Weights of a small image classifier: batches of 128, trained on stained colorectal tissue patches (NCT-CRC-HE-100K).
Rows from block 3 of a small image classifier, named by matrix and row number. Rows with one number belong to one neuron. Each number is 500 + 40 x the weight over its row's rms, rounded and kept within 0 to 999. All counts start at 0. Numbers have three digits each.
After each neuron's rows are labels from the 100 images, of 14976, where the neuron reaches its highest value: "top examples" is what is common among them. Only what is clearly more common there than usual is listed. The data: stained colorectal tissue patches (NCT-CRC-HE-100K).
# fc1: MLP up (model.blocks.3.mlp.fc1.weight, 1152x384), inputs 192-383
# fc2: MLP down (model.blocks.3.mlp.fc2.weight, 384x1152, transposed), outputs 192-383

fc1.343:492535561545516494531502511545457526548482548513466533467480464478532490508574517512425493468516484524485446407465506512504455513474552523501485535502565519529454513518507504582434524475453524484488460434485503523523534565526490530569490511454491556464494508484530521472554481541531500543525463503469492416503545439518544475576438412475501518453448497447542479561525478449480436459539511421470497519554437529437486467516501466502525508497489541486500483497485519471534524470504446471442449496554639465456429500475461499385496471603506499549523495521470471481557507557633488531
fc2.343:415498480498546486491463550549535543513452597543459459528550496451525559484493566464502445529474508538476508511512546483482513522417559480519521519537497487480514533472499604506547430590556520561522631523559544504429505505526432571503475462436497483448454552447440509430547550562545539486494465443442547516507469540536491489529513481529477516537470491532494456540566562478474484418493443464506464506499507585458601481531494559475478518579475519493501465533564509514450438489423461547531503537544539527506458455529469509471456468478507518506494571457459471507442459566523480536
top examples: tissue: cancer-associated stroma; tissue: mucus

fc1.331:429518470538484596407492508502549544497488444465470458482495505513486466470471513473500437524563474473491414388471484469475486523459514536533469479512415470453476556472453528512468500494562495458536497473564531564492534450400535463546469546491600439470547524500546407489476479486499496479484488524428495566471547451502454501442415467559515449440570484524512503512450441464477521442478517504417548531479613489519521503488490459512525511513445536501526514451505537516477464486514487524471504472541445511512516462527532497537485461470573495474477540517538534507433523533520517487
fc2.331:600535471486461482523473496471521474493497520497504530559545529476382503508423543514393426506544477478512478543517453418477485571517547466509551506459537527465490451504468492525505503460428496488478530439506480515545443553524458476471489534508474510508549478536586549562476525524532507578503513504513437490548447459494484438527577496458474457490536580441531483507485529491533465572426494532556524557494448435418509507569502520521486498519496524530422537500422450518555574496579545536500514511478514468516536523451476535507456508464517461495532428511528427482478490470420491550
top examples: tissue: mucus

fc1.536:539508510486499501546514497425482587492530515475445527478477463462471464497514435476495520415554484552561539495424484433489544456509513492484400520543448517561548434533482566542479595550541505541496490516444504503513431506478518535473486513503515457455426483456515461518508461525453525469474477470495496529526521444509522491485522521521500522585499480563387560434476497606544507537579462558490459485548478473469469567526519481463433492516502551509525542490500502466576521488478542515532524485525531499525451528482497493557508527521478531483506498448506538513551555551541548538
fc2.536:446489476511520474497518505563453555487481450501521491593482558483554465529480573488525503539455534421556550541510462486565537482545457477511482516557498505556512580475575536503501503461522427505547457510514491511501473478468476559541524458487509520461427482490424499465428460516460548497532440518442447513588481505486564522537443549495486536518453522502497540407503460449402420525512574476562474563452527491538551506398534496538470574576495568557512426500476496495530492404487532441557487459537545507493466511442527565469462446508497488562512550513527463484492436467449483521
top examples: tissue: lymphocytes

fc1.340:511571457413478512485475523489556523499527484494521550468549543508476468560540521478457470536544470479521425500480465529551508536490469548386437539508493549556484562507487522552541483487482445502518464546499488450532442529444498420440587477557518426496446474509501511540555466477506472549459493513461454509482512524534515431480498490500517509538480456481499481511557521480511462441514431519479526508483538464518489500514518454517543431467507616507536500588534509524471518507505402515520471451502482527554490436465457496519563574437587545542535503493474461463501449528499469518
fc2.340:438520477562485551528545504513448456529502490547556534552481569547517504543528507592535463499450564535536522537509489538525503510463517487529565402454519522498496552518540535499462458482473573466463456436572475552500567528499468547509463529518521504561512547542469527518495499515447495499484531515493586535518441497481462579449498547573475474508499515431472450471507523552494567500488461511510488439522560516557480532515411503520394533463525486424482481460474514473535453457534415505470463540486441468508591495420561498478489469556554504434513457470474514528567430502517500517
top examples: tissue: mucus

fc1.359:469459515508538557485586505529538506484436444497451530406538551492545532540529558445419520564553492533483450545508474505464517554460499570493421517613560491550517489504502493514469480506497502536549537480507523488566507493439485426554490473534528481546479459537560521480502490477504520527562517523534540477565414501513469422477449483456507445442470558509533440548506497445538503526455549522517523511461457503495519492569510438509479442518496530540433512480453528528570473567499458530454557453455473490459515472478518471560466531482541551463529523428498402478409537461556585574
fc2.359:486505437497482485415477499535469484451530514478452423468444494465520496433535504474520422481530452436502465472415551528516510416568469537452454454450515474500522513475443454506494485462540513496512551541445424482490463502492494503498570480527459531488504527511468555416492495559510492479449534539428473526449472501541480532522515496554432588527505476470500495442508545438515483451472419476549525518484573534530515553498480469499475505564496543446570485516526505507425468523569478551516507482505521507477519458540414608542470544534520530491479489507513576524469548524530522513
top examples: tissue: smooth muscle; tissue: mucus

fc1.350:519490448490547526526519520493508455492529513465607442489437538537437560539536507491471546517525472556483556489495554512479573497576575514510500490523597571534495532525494485512473565560470473468510543517521462560432531524550475469446444435518464499505528467512531513476530516526377487491547453525516567463486510610492522509509514498496504450519558429568512473479528501543503490494491469517441421437522515524479487436540509575475516526422595471517559493484501517516559531485466497542503531570477476464542409457486541546490514492451479453495463470454484490492497498522481528611
fc2.350:548579513484504458507561470454493453489540451559540524529574437499483461535545480532560559467523543486555532502463483521547505503512446515487528537528422525495498460424557515483498485482544480489510503444446536490522458505486574502522533491454484561481451503519533415505513437489556489560452495525530490518503462479507385486558527592419498549526459562473537511534473531470511451473552532462467462491600444463519440521517472448486480392428480490475471515523447589458524495510466498517492510450572457413439537504504520510528497470508465461524515517510496506512492437514502544505
top examples: tissue: smooth muscle

fc1.432:539467473510473553498520445532541520508540461484488557520411479522417581486457490497467505525495450480472504511503509530599490442550512515455529424516563485440472518526439563568509517533409479492501551567530515548529507521533453482482497506436563474517483423536525559538518506480427563512494533457434490441480472473490568540448501488457507473445621411559532468459468495516494462488524499529470440504514530517466497560484445482546543519473515480484522452566466464445466533514476497577463480456539507472468515422524503483445527561484446474522421473489485504487542566462474509521
fc2.432:475510528479504470488550497498452508523473442521483530500476431404535490501461461476573550521520463525520497457527500558509457499462522479482576530538518441502453560498547548539499497549556457545423459538448551522449505521474594546573501472496517522487544612447494442458528478596546440451447509520542507557513452488520478502579504527505532570529472587440473494606494606524499522475575486436488454509491443543565490524466446507482489411462460531460487582530481550473479461524422492520467525462584510462461525488531503482476543416514497493499555609488551461483484436556492514465
top examples: tissue: tumour epithelium

fc1.445:543496487476477418549587465513489488514474486511529469515444432577429432532487425546563536499528424494559484466541433502505463513515535497503542446512521493450512450530487468568486485548459484511492539428437496491551547532508496554473516491503448543494529508493465578482470517499469421526460512459584501489562510561452480529623525520497456545474496592456559547479487508540495447465478437461561492492430463534504461416515451493465484474533473556490496485530447465539469486495517539508576515505457520419472560521462450501476568475537480478485469397571448504495509490438489546460
fc2.445:589421476526523536548498522451495533513500441479508464500485489476481592479455504511393450503498495489466490470590468420466458558561493500545433491489512483502524502537447549459481467443484551439483478491508481497522511499567467459606472445518569506503494475556519499565459513511445488492578459490534435469475446536438513454518588413521487425493477440494520501534512498532492523523458497480517521513510562476527433486486520472511489545493465559495483467495492457494486481526623516564497445509469487497530504457511583543566480491448526509484515461584454462552515557429493479515
top examples: tissue: adipose tissue

fc1.56:553463504449501508549497419509514448502527505531480532558509489509506480499494560507500552448520411510510517506511504429516491483476484497485479432491476436430490421489445443487504423493562468466408462443518492476492466477503523580502509432554551518525538526455579612467500487457520509522461531516498517501471474522519546564481537492459505509501474543473576498508501574524499500458499543443562475535486477488550459501494535479414455562421442516424495544544551501516405559539490509500437466474472468509385478428461544495540538461445475537487472455489442450482519448520438477523
fc2.56:510490494512495549537539519494502451518521554532519520525585471490531549535499446522571524512520486501522540500472528524505548519507560522519535418537507486518469474560494440484541454561575455482516471465484515514485504493556443511471505591501472480547493514435513560534475489493493512416521570566490486577589516517508521503579541567502551537489572534487399495431490484481486521480494453499543428535491546513455558515470502496538553536494507531465520457550486495496623489425524581558581418526539561438455409469566456469465498554510506537506561517506530479529465545575498513581
top examples: tissue: smooth muscle

fc1.530:474513488493491435470534507588459458477582491488566479550432485455417533507524471483558436452468503525466477430449537589527509465541463512437515371500415501472497441483541485515527563425525478508512523511538467556458487491481468471492559520526533555531515541555379441473497537499425460578456536468508494498473405486527521465449478449481536536479498550473560480490496541532508508489448491494543560489588571535516502519467466488437489417509545475572554480465519487515509470540540527445485509457452482457454569462548469449527381504515474504509408506511446547525400543478519536594
fc2.530:597450513506512500469490495481528579474422448447464468501469552524448475525472492500433489485464507486502476467543521424464505553456463589459496538535487561500472573464501504474524534520499441452486523474444495461582480508493515535515492481493438527485480475520464542476489418488478528596493535468470553391445524499479413541463485449496547446508531491523527491455449494465496442524540455494477538437532471486490453531451529457488480463467532445504481570509500463458469458530541420483508579609487480546516458591435462563530524555508607467453521532576541424518566528513535530481
top examples: tissue: adipose tissue

fc1.716:477572422629539546499523493474467534442542525511482443422490537501527617482533514498530497476562537496440549552383450482487487471557539560469510479496462508537521450470621492474455485556514483481492532518462483474497510521572537450469471519523540526444485506491539489476470456513498506459493464478514497453460539501483456538517486576493507546471484547507442477494477532513464508531510454455521444404555496458479547472470486481495326520481463509494506478452455468473472591500555454502437503484504500511502543494479510601498476492483450477530474438570484535449447553499515590454
fc2.716:446472459426491497490509419557499545473457543562525507531493512465543479468428535513498462536501466474473514508485477489476520515531521429492519535528559473512466473548458522509543596620526484520495500493570518521482583491472537551442506484551498472471471479485442610487517552451482512469547524494506565553578519515546532554487499494521484513574440477465567555504531519507433538496495493520524457492478467544534604527428538508477470493475408434548418526502554590573479511432391458460543515547498485534558566514563461433516499461464471487514439556454515505542483450519561521412
top examples: tissue: tumour epithelium

fc1.66:570505501441478489461548481433568543469503478522463526455448513426480493437535499514486531441515495490604519516443501510435527448471518484501434531507503564523543527505495536465470488492507500474537504466424505522535439514496501492409452518530499460445438521469568426514498491494456543462538526440536573542541499415494429456437528494487467529478484446562436517470454526589517461477583466489442497543526482459493541514512516489550553441424528511496514478522520512470560545502425511496479545438494500539480462491526509472560522434504471520508552496433518431470488525577563492446
fc2.66:485521492463520511453491527542465508542533466424501559499496565626468488495489519484540528482434452510491646416538552545526525502550486473472477442553504492547406554532499473437543556436519437507501510522523447448496501515431508477496488504458516484500466487497539500536460483508479481520445514495497496499536486492487530494515497474517552495528527514484534514455458489420517546485462596484512515469550481392524528522458508569524556456477498574547531393447480450544448416448504490497583542512527550499461472481506496481535420498555489436509512479445514485568507466483489517495
top examples: tissue: lymphocytes

fc1.30:518542525475470492449412523466531466606486488439554512530539592474461415547462551467505414507514404432482477402538485573494517539482528516476558474447526472515445484416464509443472466454460466595516493546522486458513491476546542488482504530468477453536515487476465555468520555543516519511490492442440471438457469578478569498577471447465482467578559497607554402485458546449460498429548494491498489445510491543477463534480530499539584481469496572540495557490539469450436473527508417505576544567488487473444505498484491423432502489512526541502380487535466505496474477437454433503
fc2.30:508492470562482452503488540517536536458466440614511483424533482510550506487495483499523556544507536482478535479444538553504483475471498513533524457459484527521535498477513488502524488478475593462500444449512463519550518447521413546508525580490496547506524583521522520495460470446400469511414497537538506537475505510407455518441484460553521466386499478421508543477550427518470554572504494512572463459574590524519433565487448508506484495449574435439574449468527462491584495505550456505483439496540507462526530465517546557536465527508528492550467499478526542510542512536496562459
top examples: tissue: adipose tissue

fc1.635:459541474433429473514534520462551523487496537522535485512533550466463472539559435520495465470542489456531550516436412549532546506472523462465539530493522496502511519536433549474515514491500487489547483454408496488521449459500423548426505525513507521578466481547509488478489560508488509498592518505543549475533617465528478418444550456566501538488491486490489474462543477518469512517527495510505517483526469506501471528472466571545481442466486537485500532544467501474543592514496484481526474492493500546430484401527499451543509503567453616501526513502529538553469549512558467497
fc2.635:434498541500504575433455521619480486485497543530488546537567513488529493492466481470462485498533522523523515558478539439532491570511529461496547490476510478571475599466514506505493499468539516504505440568668531502461557455510516536455427497447546481479477562447503535476532422563510520507449467458507556500525421470589503497543521520518510548543453474500487504476508516445467526468458487538503494523466535508553543435486496487526512503546488511492507450489520517461494394481436445511548474506587619520547467500478481407447437497500459474516481493429476497541486441566528522486
top examples: tissue: cancer-associated stroma

fc1.209:455453472502506524564544477519534428522519461554511555478523504437482528498446490496504555545529432448581482449536482580544477473475504492467532503534469515542483490484480461501474496468464483566459553445430575471519496515473531550459378538478540502499569516478510591594490506472515545536509450577472541492459441521564472487489488463532479480494431497469509428483528555485508522514476546508506483518428430531469502499488561442455435436416516414487471471550492439491504525518493523552434519493521572508499470492500457434556486479484485583478538483474528452572496506454421473483
fc2.209:615492387485473511512467539383447443490538513465451502499548526488476545487523484415502463517514483486527492441495498498539577535537494477499501426566446496507459478504521454480437435439488451469474556502475478427438431507474433400463584539489454496539489546527572564484466505448585496462461599493476450509555461480431524469501536589446548548520490528495479486534437482532504518463561514451529489484555476480488476552495514499521563573502483504496520483541570520489440533502514536514467452542522485492476490484504436471545509571456572498474568537584512558541502540468416419544
top examples: tissue: mucus

fc1.11:510460547516477538456528485577433461534544490430451518480449479466524463503470535520455571560481522467517580513532489503545501512479562514530566542515441401580524490450477491506445449499478555470491446488524501573466541464475457422494486434462489512520515500526479525483547509525500521505492509457566534459487465534495561519459520476461458502521525491513489488429474522524462433433552410485531436463578565493427520583463527528474545522523451535483516480448528547470528485484602544533519492462467501443512501482547462489493436509553476499535495509576479577525519485518515425634
fc2.11:502441477555446423571520516537529546527532528462502545433476521520511426496513472539405463482521481504509509551520535514448498497461583416534509491421523527454452479513492412562463530535437526500465483527470452466521489474548491550531552448507537424501539450515451538521495510433528496536524468485520419517456543429508415489513549493481506405463457537399470425509490486613543491552496517512480522491522491457413505495477507544507486513497546502521471562525545454492467522469461470477477465470456459513509513485469558535522516549491546562527474489494513413521506480507459467406
top examples: tissue: mucus

fc1.704:496494505456516511564492508452503447436431459537464515527503507417462527487526471499458468412551497510523491532415512514492560522485474541520487518547474567490582461555474509464470510435465469498533530550471460451440473553556480473551526489488526490470453535541510517491543438458510464510458513469450512549520560544530490430459547479561545552460565474540515495542449497566483590476572433504520509520498502483448449540458463551559540509575576499516553508553445482479560547526524472526579481454473482476427515537523469495529549497467547479518515490504502531524479465483434528474
fc2.704:442447525521475503498489475503449465498494459497554542475480463513505494532499505495530545557487618488546496556535499480517491525506524458527536439546478499517489508475527481491460541482540505534524476554648516448504504537448515441452443378442546418409505490518488481488553557534546449522430500462554513542549479526577537503520480430540527472504430483496510495515470530491496480440459558513524529497542500448483534422472496502532502539560490540492492552549475499490517474495479459574461542533559553483538507493470460460464521460567425515487507456513522512481464481473501532480
top examples: tissue: cancer-associated stroma; tissue: debris

fc1.182:485507472549453568515521507495487428461529496488439534466549417481511487471475484493471535427472508479506513489423484506517536556493539434467447539488533425492498535520491474515460480532490519513586520558503483498500475530576537475547479462534553508471563544536508474577483536452585554492468517499489534456552493496522539434551529532449458567484510527484513529479459519504588553457447443506484446507384518431549502482509457526493527517565551554472590409479546523539517443474510505610486482367520461529506483518572478538471525540538495442534496505484510479512439510492459462538
fc2.182:412543460554576457508516494533507538475423496538466507485527521509505478569542522499536521547538476589538504480526449483586547505487470458547461494494552496536530522486495532505488633583466479523472401484497513503477552414518549565496545439453484521530424454494505510533537537507416491540422547452588521469457451459513567572512436513519519507511563542488425488569487505491522534518484541528473496533493521569488480515484523503538560502549461520519483553471449532461516499494512513487499508503450471479507536542517513489456498426457429527481498533451520433485521509509507535486
top examples: tissue: debris; tissue: cancer-associated stroma

fc1.381:473550388475526435499478491512519417462523442507525552491447531477506527504507509524525455482484446504464466518568545485552535478488468477565581490484429543456520511456473502480473525531501499419525547428555546484557517462532494487483486545458516501490501499596466480458508553501550487547480454558482492492569603540561509527517523541533484512469540625427557506446536499472471488429503466525522567486601497499477508478513474500487498467481503440547473533463455508534481519553545522541530505471446521445466591473480449498510466460496469438518438493498471558507532484501470508529
fc2.381:553475551514549590486502510481515583521431386447524483558474501542424476546502502496505476522440556500548517445513565459407502505508467508534405600558466578548496530470475493447480480504510466485514483462432513482556491483509503505586456459528535479489423524486517447507463475422474518606528499514534561433425477562434483541486472449485575480461429436588509511543547464522521519542486500519476483444510484504515458508468547483506443460419492499533514532511469518430517524512521496550537520502535432565507443533487577517557541500468569526492496512565518447519513498471510562508
top examples: tissue: adipose tissue

fc1.524:558502526504457523513499507501478542441535509491470520454547452442497524538486498503516543568482546535483466502402538443447540520485528473603472521494418504512469511540484524537517539480486531460513479547519497538475453496482520447436433567525510459442496471480516469453466511410567513517492499556552532506505514473443560397441557555495466529556408459433479603527491462523492441461511524511445423564513477509487515564500496470509455540520491581524478525468529599536563474519456545508498535460459447576471418508518510548446482509495523557505509493442526473422474488487541487506
fc2.524:542534398491428535494504493509446495573448551497467522481512531521504504477510487422501482498485487516427513529462438487550583508497509474428487502450502485556530496497488594471470543478485494528489526566483494479464484474492493557522478489386528498474449473474517571516462481561504534459549560520454427507480552468523464508490495527424444529584502515484502508490510473598483505541479464460515498479530540452476559454438566498574501496532467592552498498571462516495462500474528524455499481530512459544458484518531424479481486503453536445507528472483533489475461454495547515523
top examples: tissue: mucus

fc1.272:456517528449518484505536484507503494552524452514491481524446467550497583490501490447476469517533545475439524495497454541523477503561530468435504453495531420477494500523440566462522480469480515543502515479506508477524458538466492534439523501354471477466430464538434536541492558522483494435430557477459451470533511513478496484397462474451507536424539414580495490471467516513496498496487497542509514511484619530468533511505466515566548517482480446571533444560463586456488391521569458504570491459539511551469521541514497441469473508530504554534484446499508504446547538517566443473
fc2.272:481473470474554561538489486519442535541482505536467510471495473481521507517470497499587542517475493511504541455480531539558499445495425495491533533629519464552508594522543532496494453566579409551469453544469508584442564539543589525555532482560547483543528584440498528461456535505502475452477434508529480528535489466464501543521495537549509561532522585496461488539550578544453571466557460447498397568406478534565569530503458521449478485517471536431501572535548510477499503514469491541461552426544522496492485443473542454478473473542522466506589554475441437455434525501472520508
top examples: tissue: debris; tissue: cancer-associated stroma

fc1.274:489479516493500458506500521456549561459571461505542480482546543531511461483445477469460483454496592536450487521453493502598459587520478510476528481581504442451523461481548562507498464484532515504594508529493516421491429491462488476530475506451440449510515499547463522530443542459505501486563497448526448519459496430512539484528448511483465514456460492496506475498474411496503478494584414498514451536500498459533478621577469547495363527450478489498526422463527391462462462491479523500539465490538523532564520417465486560426525526427499530446516490441495518480437457530568500489
fc2.274:366499457516543509451535512590488496464493534577528551522512486457520479470493513532511537490568548482495452560491509502509505502472581458519539489489512488534494555500522534520531485580565516594489482533590521520451519467525530567425486474497499455491490568454486542482534512510511477438485473460488575546537489469606548516570476490533466567580526519483460458502498531490456489504516487551536462514449536602551600462479494510487476514540462465483511486522568511497478409482376447495500488551524560496521482478549481447402496503484450505483469574386514472476492416534557472504
top examples: tissue: tumour epithelium

fc1.294:552536591517515523520531512403477507488472430568454505479520492573561561469531537493539580560530540536489489542501526477484534461519531492555479540463481468534528463470560503499463474640487535520574407480377537525422449448587520463481515483585534461535463468484458429505481533465510511486526469461525511472459511479517486494416518506453488507470508487555507572498515509584549521483521497501470570543520516494493496521570498543477556478484560503507443520483460537457486483477474550558540521487529501557474485487502487470482514457463522501498500511470548404460499488493482464529
fc2.294:503444529424502495542531476517568490465556491472576526464397477433502490498503531527581443462577495491533443482523500515492509434495554543483509511469491521568485522456416495590469547475515475465531462506511559523521503533515485518458524436513527407445527453447541484512486496495524583478493469487513506521486469504533646521520485452490522511533469546469553459475487523566531485482513473537572543458548467523441539518568498520516502503478532579496476528517510502485528438498460479458547516530484484581492424557566471461495443461470389466503519466465550494470551529506476503521
top examples: tissue: cancer-associated stroma

fc1.461:469502533501509568583497506480569558554542474481548548531486507496471573546502505464481510427562535461468388455492456504520521534485598484506446498524500461450480490467456468452475498517508498547466430582441474501520493523489445418571489483454512576492523528528503519474528468543489563551545498496462514418548467475516515481508501437467452530398531472455392567531533541492511451436490545535501549464464464443422484455467456441504507470508540458511478500470498564510438502556549467518488549473432556493507494465514550579505468425579538452539453499536497536506447434507526507540
fc2.461:485485470517469560516521468527507551470489530550474577534518484458482472498429508481502555528512492506418554520472525476490465558480487502491459449437604469542532500456520543405490519513544492532487539504474449530518470472480406506441468580528485468527472523471481559487488449501501508484600484446394584524557502511518534540506467500574467508574496456514539484420550495480524509455508539525476493496422542560525542539495507579464569514525467518496432526512471533498489462476455494465580496481510567517569498539547503449519452519457473532494517528502483496479602483489532541491
top examples: tissue: tumour epithelium

fc1.89:478462499530491504556465536493486540510529495489502462545516501410504517468504424536556481492465581514473563437448499427504518546506551530493590527469463492447512505499520469524489530523471558552452508484575492547502539452496511460460517491520493459531461423509479505481543524427551509486431431512501498522485501497514544500512562502494473471580491567451519488460500498472489449534525488487494514485551572437482540486474485449520517532531566513519495501481473522461520503450495565480512476512504471492561458495453433522466554517386456565495471594541447529420552457493503452523
fc2.89:537431445494601525497444474554538568527457476471452482520468452608525537534430514456459454532450471443534462489554562446499514514518463510475413564509474559473457508459518551529494440502521431495495538597496516442509535460533556474588503511471496485479505522470486493496478423564476538467513526467490458466456490439498508521548465501468535517459463469486468481472522490575500544473545426462442457486466474483512565448405580503517517495499460517504509544538539526445445471557502484491526489505506540502526524461483479539482514519485575502476541496550481391477470488510541440512
top examples: tissue: adipose tissue

fc1.241:549557503516494495490485523482500463529453508567492534418467447518530416508510535501467582498529470470469559543530540510436465576556523451528544451522446442512516469581445488489578473597489503517481450488469514479556435488478526451517532504507538499555438450441502479587529477460510473486561521541588460502513446471508490504439583506498544487523431515520507508633456528553521528485572491484481560565493531552539525485549533520530470468513567529505410512473500496510469514493420538481503518449476531498508495437468471444448480449487549442506510488536567490489520519549490513545
fc2.241:495504457458523517415513473527581453417511532514520557471496511446480445467492544513531492512590494471527471545504467506491523457521583513490508517477514509505525573466519520459557549529533501528482466502559558490454421540530502565491532514545528391449487538484551501529554539511545496469483491434507542558506479496590580486537464478530524547478462560479494404428471495501480510430482475512550497499526531537469540469533520536523451489561452535490438511505565487576458432589436495553516480509516564513515503489529489421456426440448393485448446524420537430506511385557527457506
top examples: tissue: smooth muscle

fc1.80:450489559453516488524480567487442460483544420535527528521561434513533522526501525498532512537504588487498410488457467464493485513533480558491424572543479511503551486550495501565535465483484522514492528571462472455469391535548483486565554561505445476447497460541504394539519557505510451457550491451568493471464559457508473568495532468594518455537531501458423482566493525570496522567506496532481515521458496515519475522537419560539497505521433511471444549461497543446490518550547504518448511457466456525629584551556509450495397550505484451467469523466506538455519513433540507576
fc2.80:462512539543478464448518452448523553474563579519500469472467501494498412412449556536533522570603462464524473497511484514484506471452562553523498501509482499471538487517455507563496443499478496509548509528537533516499498509506523529504532489481526514435521496485510561472533483461463536453501474475466563505507479462489527485502490438476426499524585466408472448565529471549523512476480550463476565508470454509408541511462479537449445507536541478475557512400564500473456453477407627493476487468470466447509436498495460402541566520453506489505457516509549589492550395521460547491
top examples: tissue: mucus

fc1.561:441453559501548567538507520470481534545461528512610485510455580452505544470530538469505511494461587391471464506525533483497519545482466550477440527451476482466495502531530483448454503532522517575469406476469487495558456487505435506450508564468476470493550504507464465450490502550493410507584430464522431491476506434480470551540483478584451528511506525505398433444499455549499572519488418584495469472482493500433438472525527468497441468456441481415483553516387555481445534538480513471520498528460562502551524507475545520559447473453559481480464515529488537487454498546441485535
fc2.561:532482513509429496499516484445510453430536456488507471506513403523507485532470441482627543507517481494521501449458519551542499492540476569506540426558454527559572453483469466486537518430540465475554583487449486526490514536420512396506467495546517546452467494463501470471513451426570640500476532550493516516478549500541440481437454548393519502527473481460578510521552489393538437466506541454509535496560450475478470531523490567452553536537538490474520403453569502451524534512537563449515455501545485448526470551464457434563450492481506499473513535576536516517545485537471511530
top examples: tissue: smooth muscle

fc1.258:552553504511499533469464436496517523460545559489474578509528447550429452450518532540570527540460550528620512583458485459415451482450496520480492472447478489477452496503495489429480523426466528533477600494471483482527442502434490494485456490419473509453452491520536490502535487521491492539411501485611496512488485490508505495477541437471467458468419529498501453500463555504540482500473440510439536550459535547598529495484425472460449415578522487531423412443512534475488439465550438460553539484517416515483533499524489484495435514535540521495498482506515495456543448531644532515
fc2.258:354483486452522472476502531597500495509466508534478482493484509473594476485527491519514560486530563534486421543544501551483537501511555503500492477514547475583515502488495510493519460534553478527475522562607534558513491493543568503459494495469498485514511601496438588426464498499502447419470531454469573523528468455568544538534443473545463532588582497456498442462494522449512471418505425567522508453506543561570583503463486504486496529516493514498491488505515437477489381482423458510507499588504527511540510538533478466441531494514504543440468472435512525507525411452534449426
top examples: tissue: debris

fc1.6:516468554426525519465530491424522506472502511483474557528495461479504515494536545521520548473477566521579599540438484518424544468497498390534419488528509537505525497506531549509467468424469497526494428461526502448518476478433550565462478474572498477433420494526545425511532475464529566455466516461522557543518527429518447459456517493466479473459455523499443481482409543563503453462563476497502482579493530450465502579498505494563555438467472504522506488495456520517563514486462499442507528455470533538497491454551492470486508474504443469482574542454485482503529564543578500450
fc2.6:428555486480496536467509517587459507498524484446491485495510556603510439493512507527569553518482409496435590406478517571507550525478492485497503439569521488561460530550484461533543522457517471452507579556552490476530523514434524477475498468438506474505493490521549490510462476525506499504382536499511492483482521470472507491497533478538531519554540519492500523467461456468527548477471546472499532444505527460517478489451493531508508487458478560507570427470514458535469436452444520530542551530509497479458486452541465438583473546515510479490474499440506541515520440446508488455
top examples: tissue: lymphocytes

fc1.146:553529541445473470540569520492555524500487536488447581446449533464487458493513543487491545504510493479544497532472417518466539494542528541563480525565518581537543551534499552517507518500488534516508549472411504484564484505522573527418443510501535484471474524523567510502500516436467510431535522464496597561517489450497450448478501474542482507450491474535451494460466518637537456525557491523473537563527487474477522528553547507549528468447511556505502531529446552481512557560432460514496542453447509463488489529544495501518585438520501563494534469474541485494500480546549534445
fc2.146:455524453486506469445466520527395452516483454471474541499511546595495474494513463477528591512512497481476563365528539574528467452527507494475479454540510460567433572476496468426517570472557474513495493568582479490485475505437456450456532467410533483484447486496488474531493505514498515504469462511526506527554508472509507466480515480443511498516529525491553526480458514377501469470435546478524531484524523440459506485429470582473543475503499568536498366449506445545451432433507475481549521548588605496411561473474462461540435519556472454470542499443535518551505426495495549500
top examples: tissue: lymphocytes

fc1.430:523475542410487527457554480473529539481501494489507488562483497520509552543479508506440533458527535545560508484489504496452561482484498543462455525607538486470513492532548582558548447515480448475467450555421505565430540475470451486525569509533560567506425550488512536475485572501508539474562498505541470485537531438545429391459467527438459537540567458551470475466474518519476467434521528531463483483469504457530538444514459494526530524568431461567478521473535486504557513527479465494487524468514475496573488518470502544542557487539520479492520480474543468477491451541534534488
fc2.430:431544493477532503479524528568503454495547505444567474527474564422505534443503506536519513450390428449501595487540520497528557508471569456421454519441545551512493513558490445441465568486509488525516539484514464478427541453462508513463471538455504480509523482489515485473552423535494534476447513482451469501539497496472535504612571508547587560482459540518437479470511488447505587512456560502473508479465514549539514495502534489567555484461500486532588470506495483499477414451493416501534522509487582497466489549554536430544429478441485407496433437423496491541495535478414549508
top examples: tissue: debris

fc1.660:478517507455521498484491571484522508460469471476495483551468472394515458551489487453495539490524471514426505456448447496504492580503564529440443497504496442439510440537479482531437465440480511501535491524588499435524478460515473549511466511495465533542513470522580511409481550456485499482459538482435439485459560503505488526463525432452463488474469535506482481547522510507545482486541541506504487483552561541464463543511502418554532532457572546495534453484470529501497459570504517513578405504484531442458551438489562500496511500446484510506449497429545471540451446545539497555
fc2.660:438479468540529500461517477579465462479486535572463552545530479500530490472482485569484487501550523496481493556504485477504491506480549447528478476503476511489500559469508562519532478496570545586550512575666527518463498471449547520415473417485531463440509573423494517506557533490553465459450451479502544560515488481562519516550501451500490544537472485449489478492552516476442459486495500542491463545485548541519577429513504530514484535508465466460509475527530494467503426477445444544441467543550600478520425496501453465416499502477490504529484572410489487452541465546557497540
top examples: tissue: mucus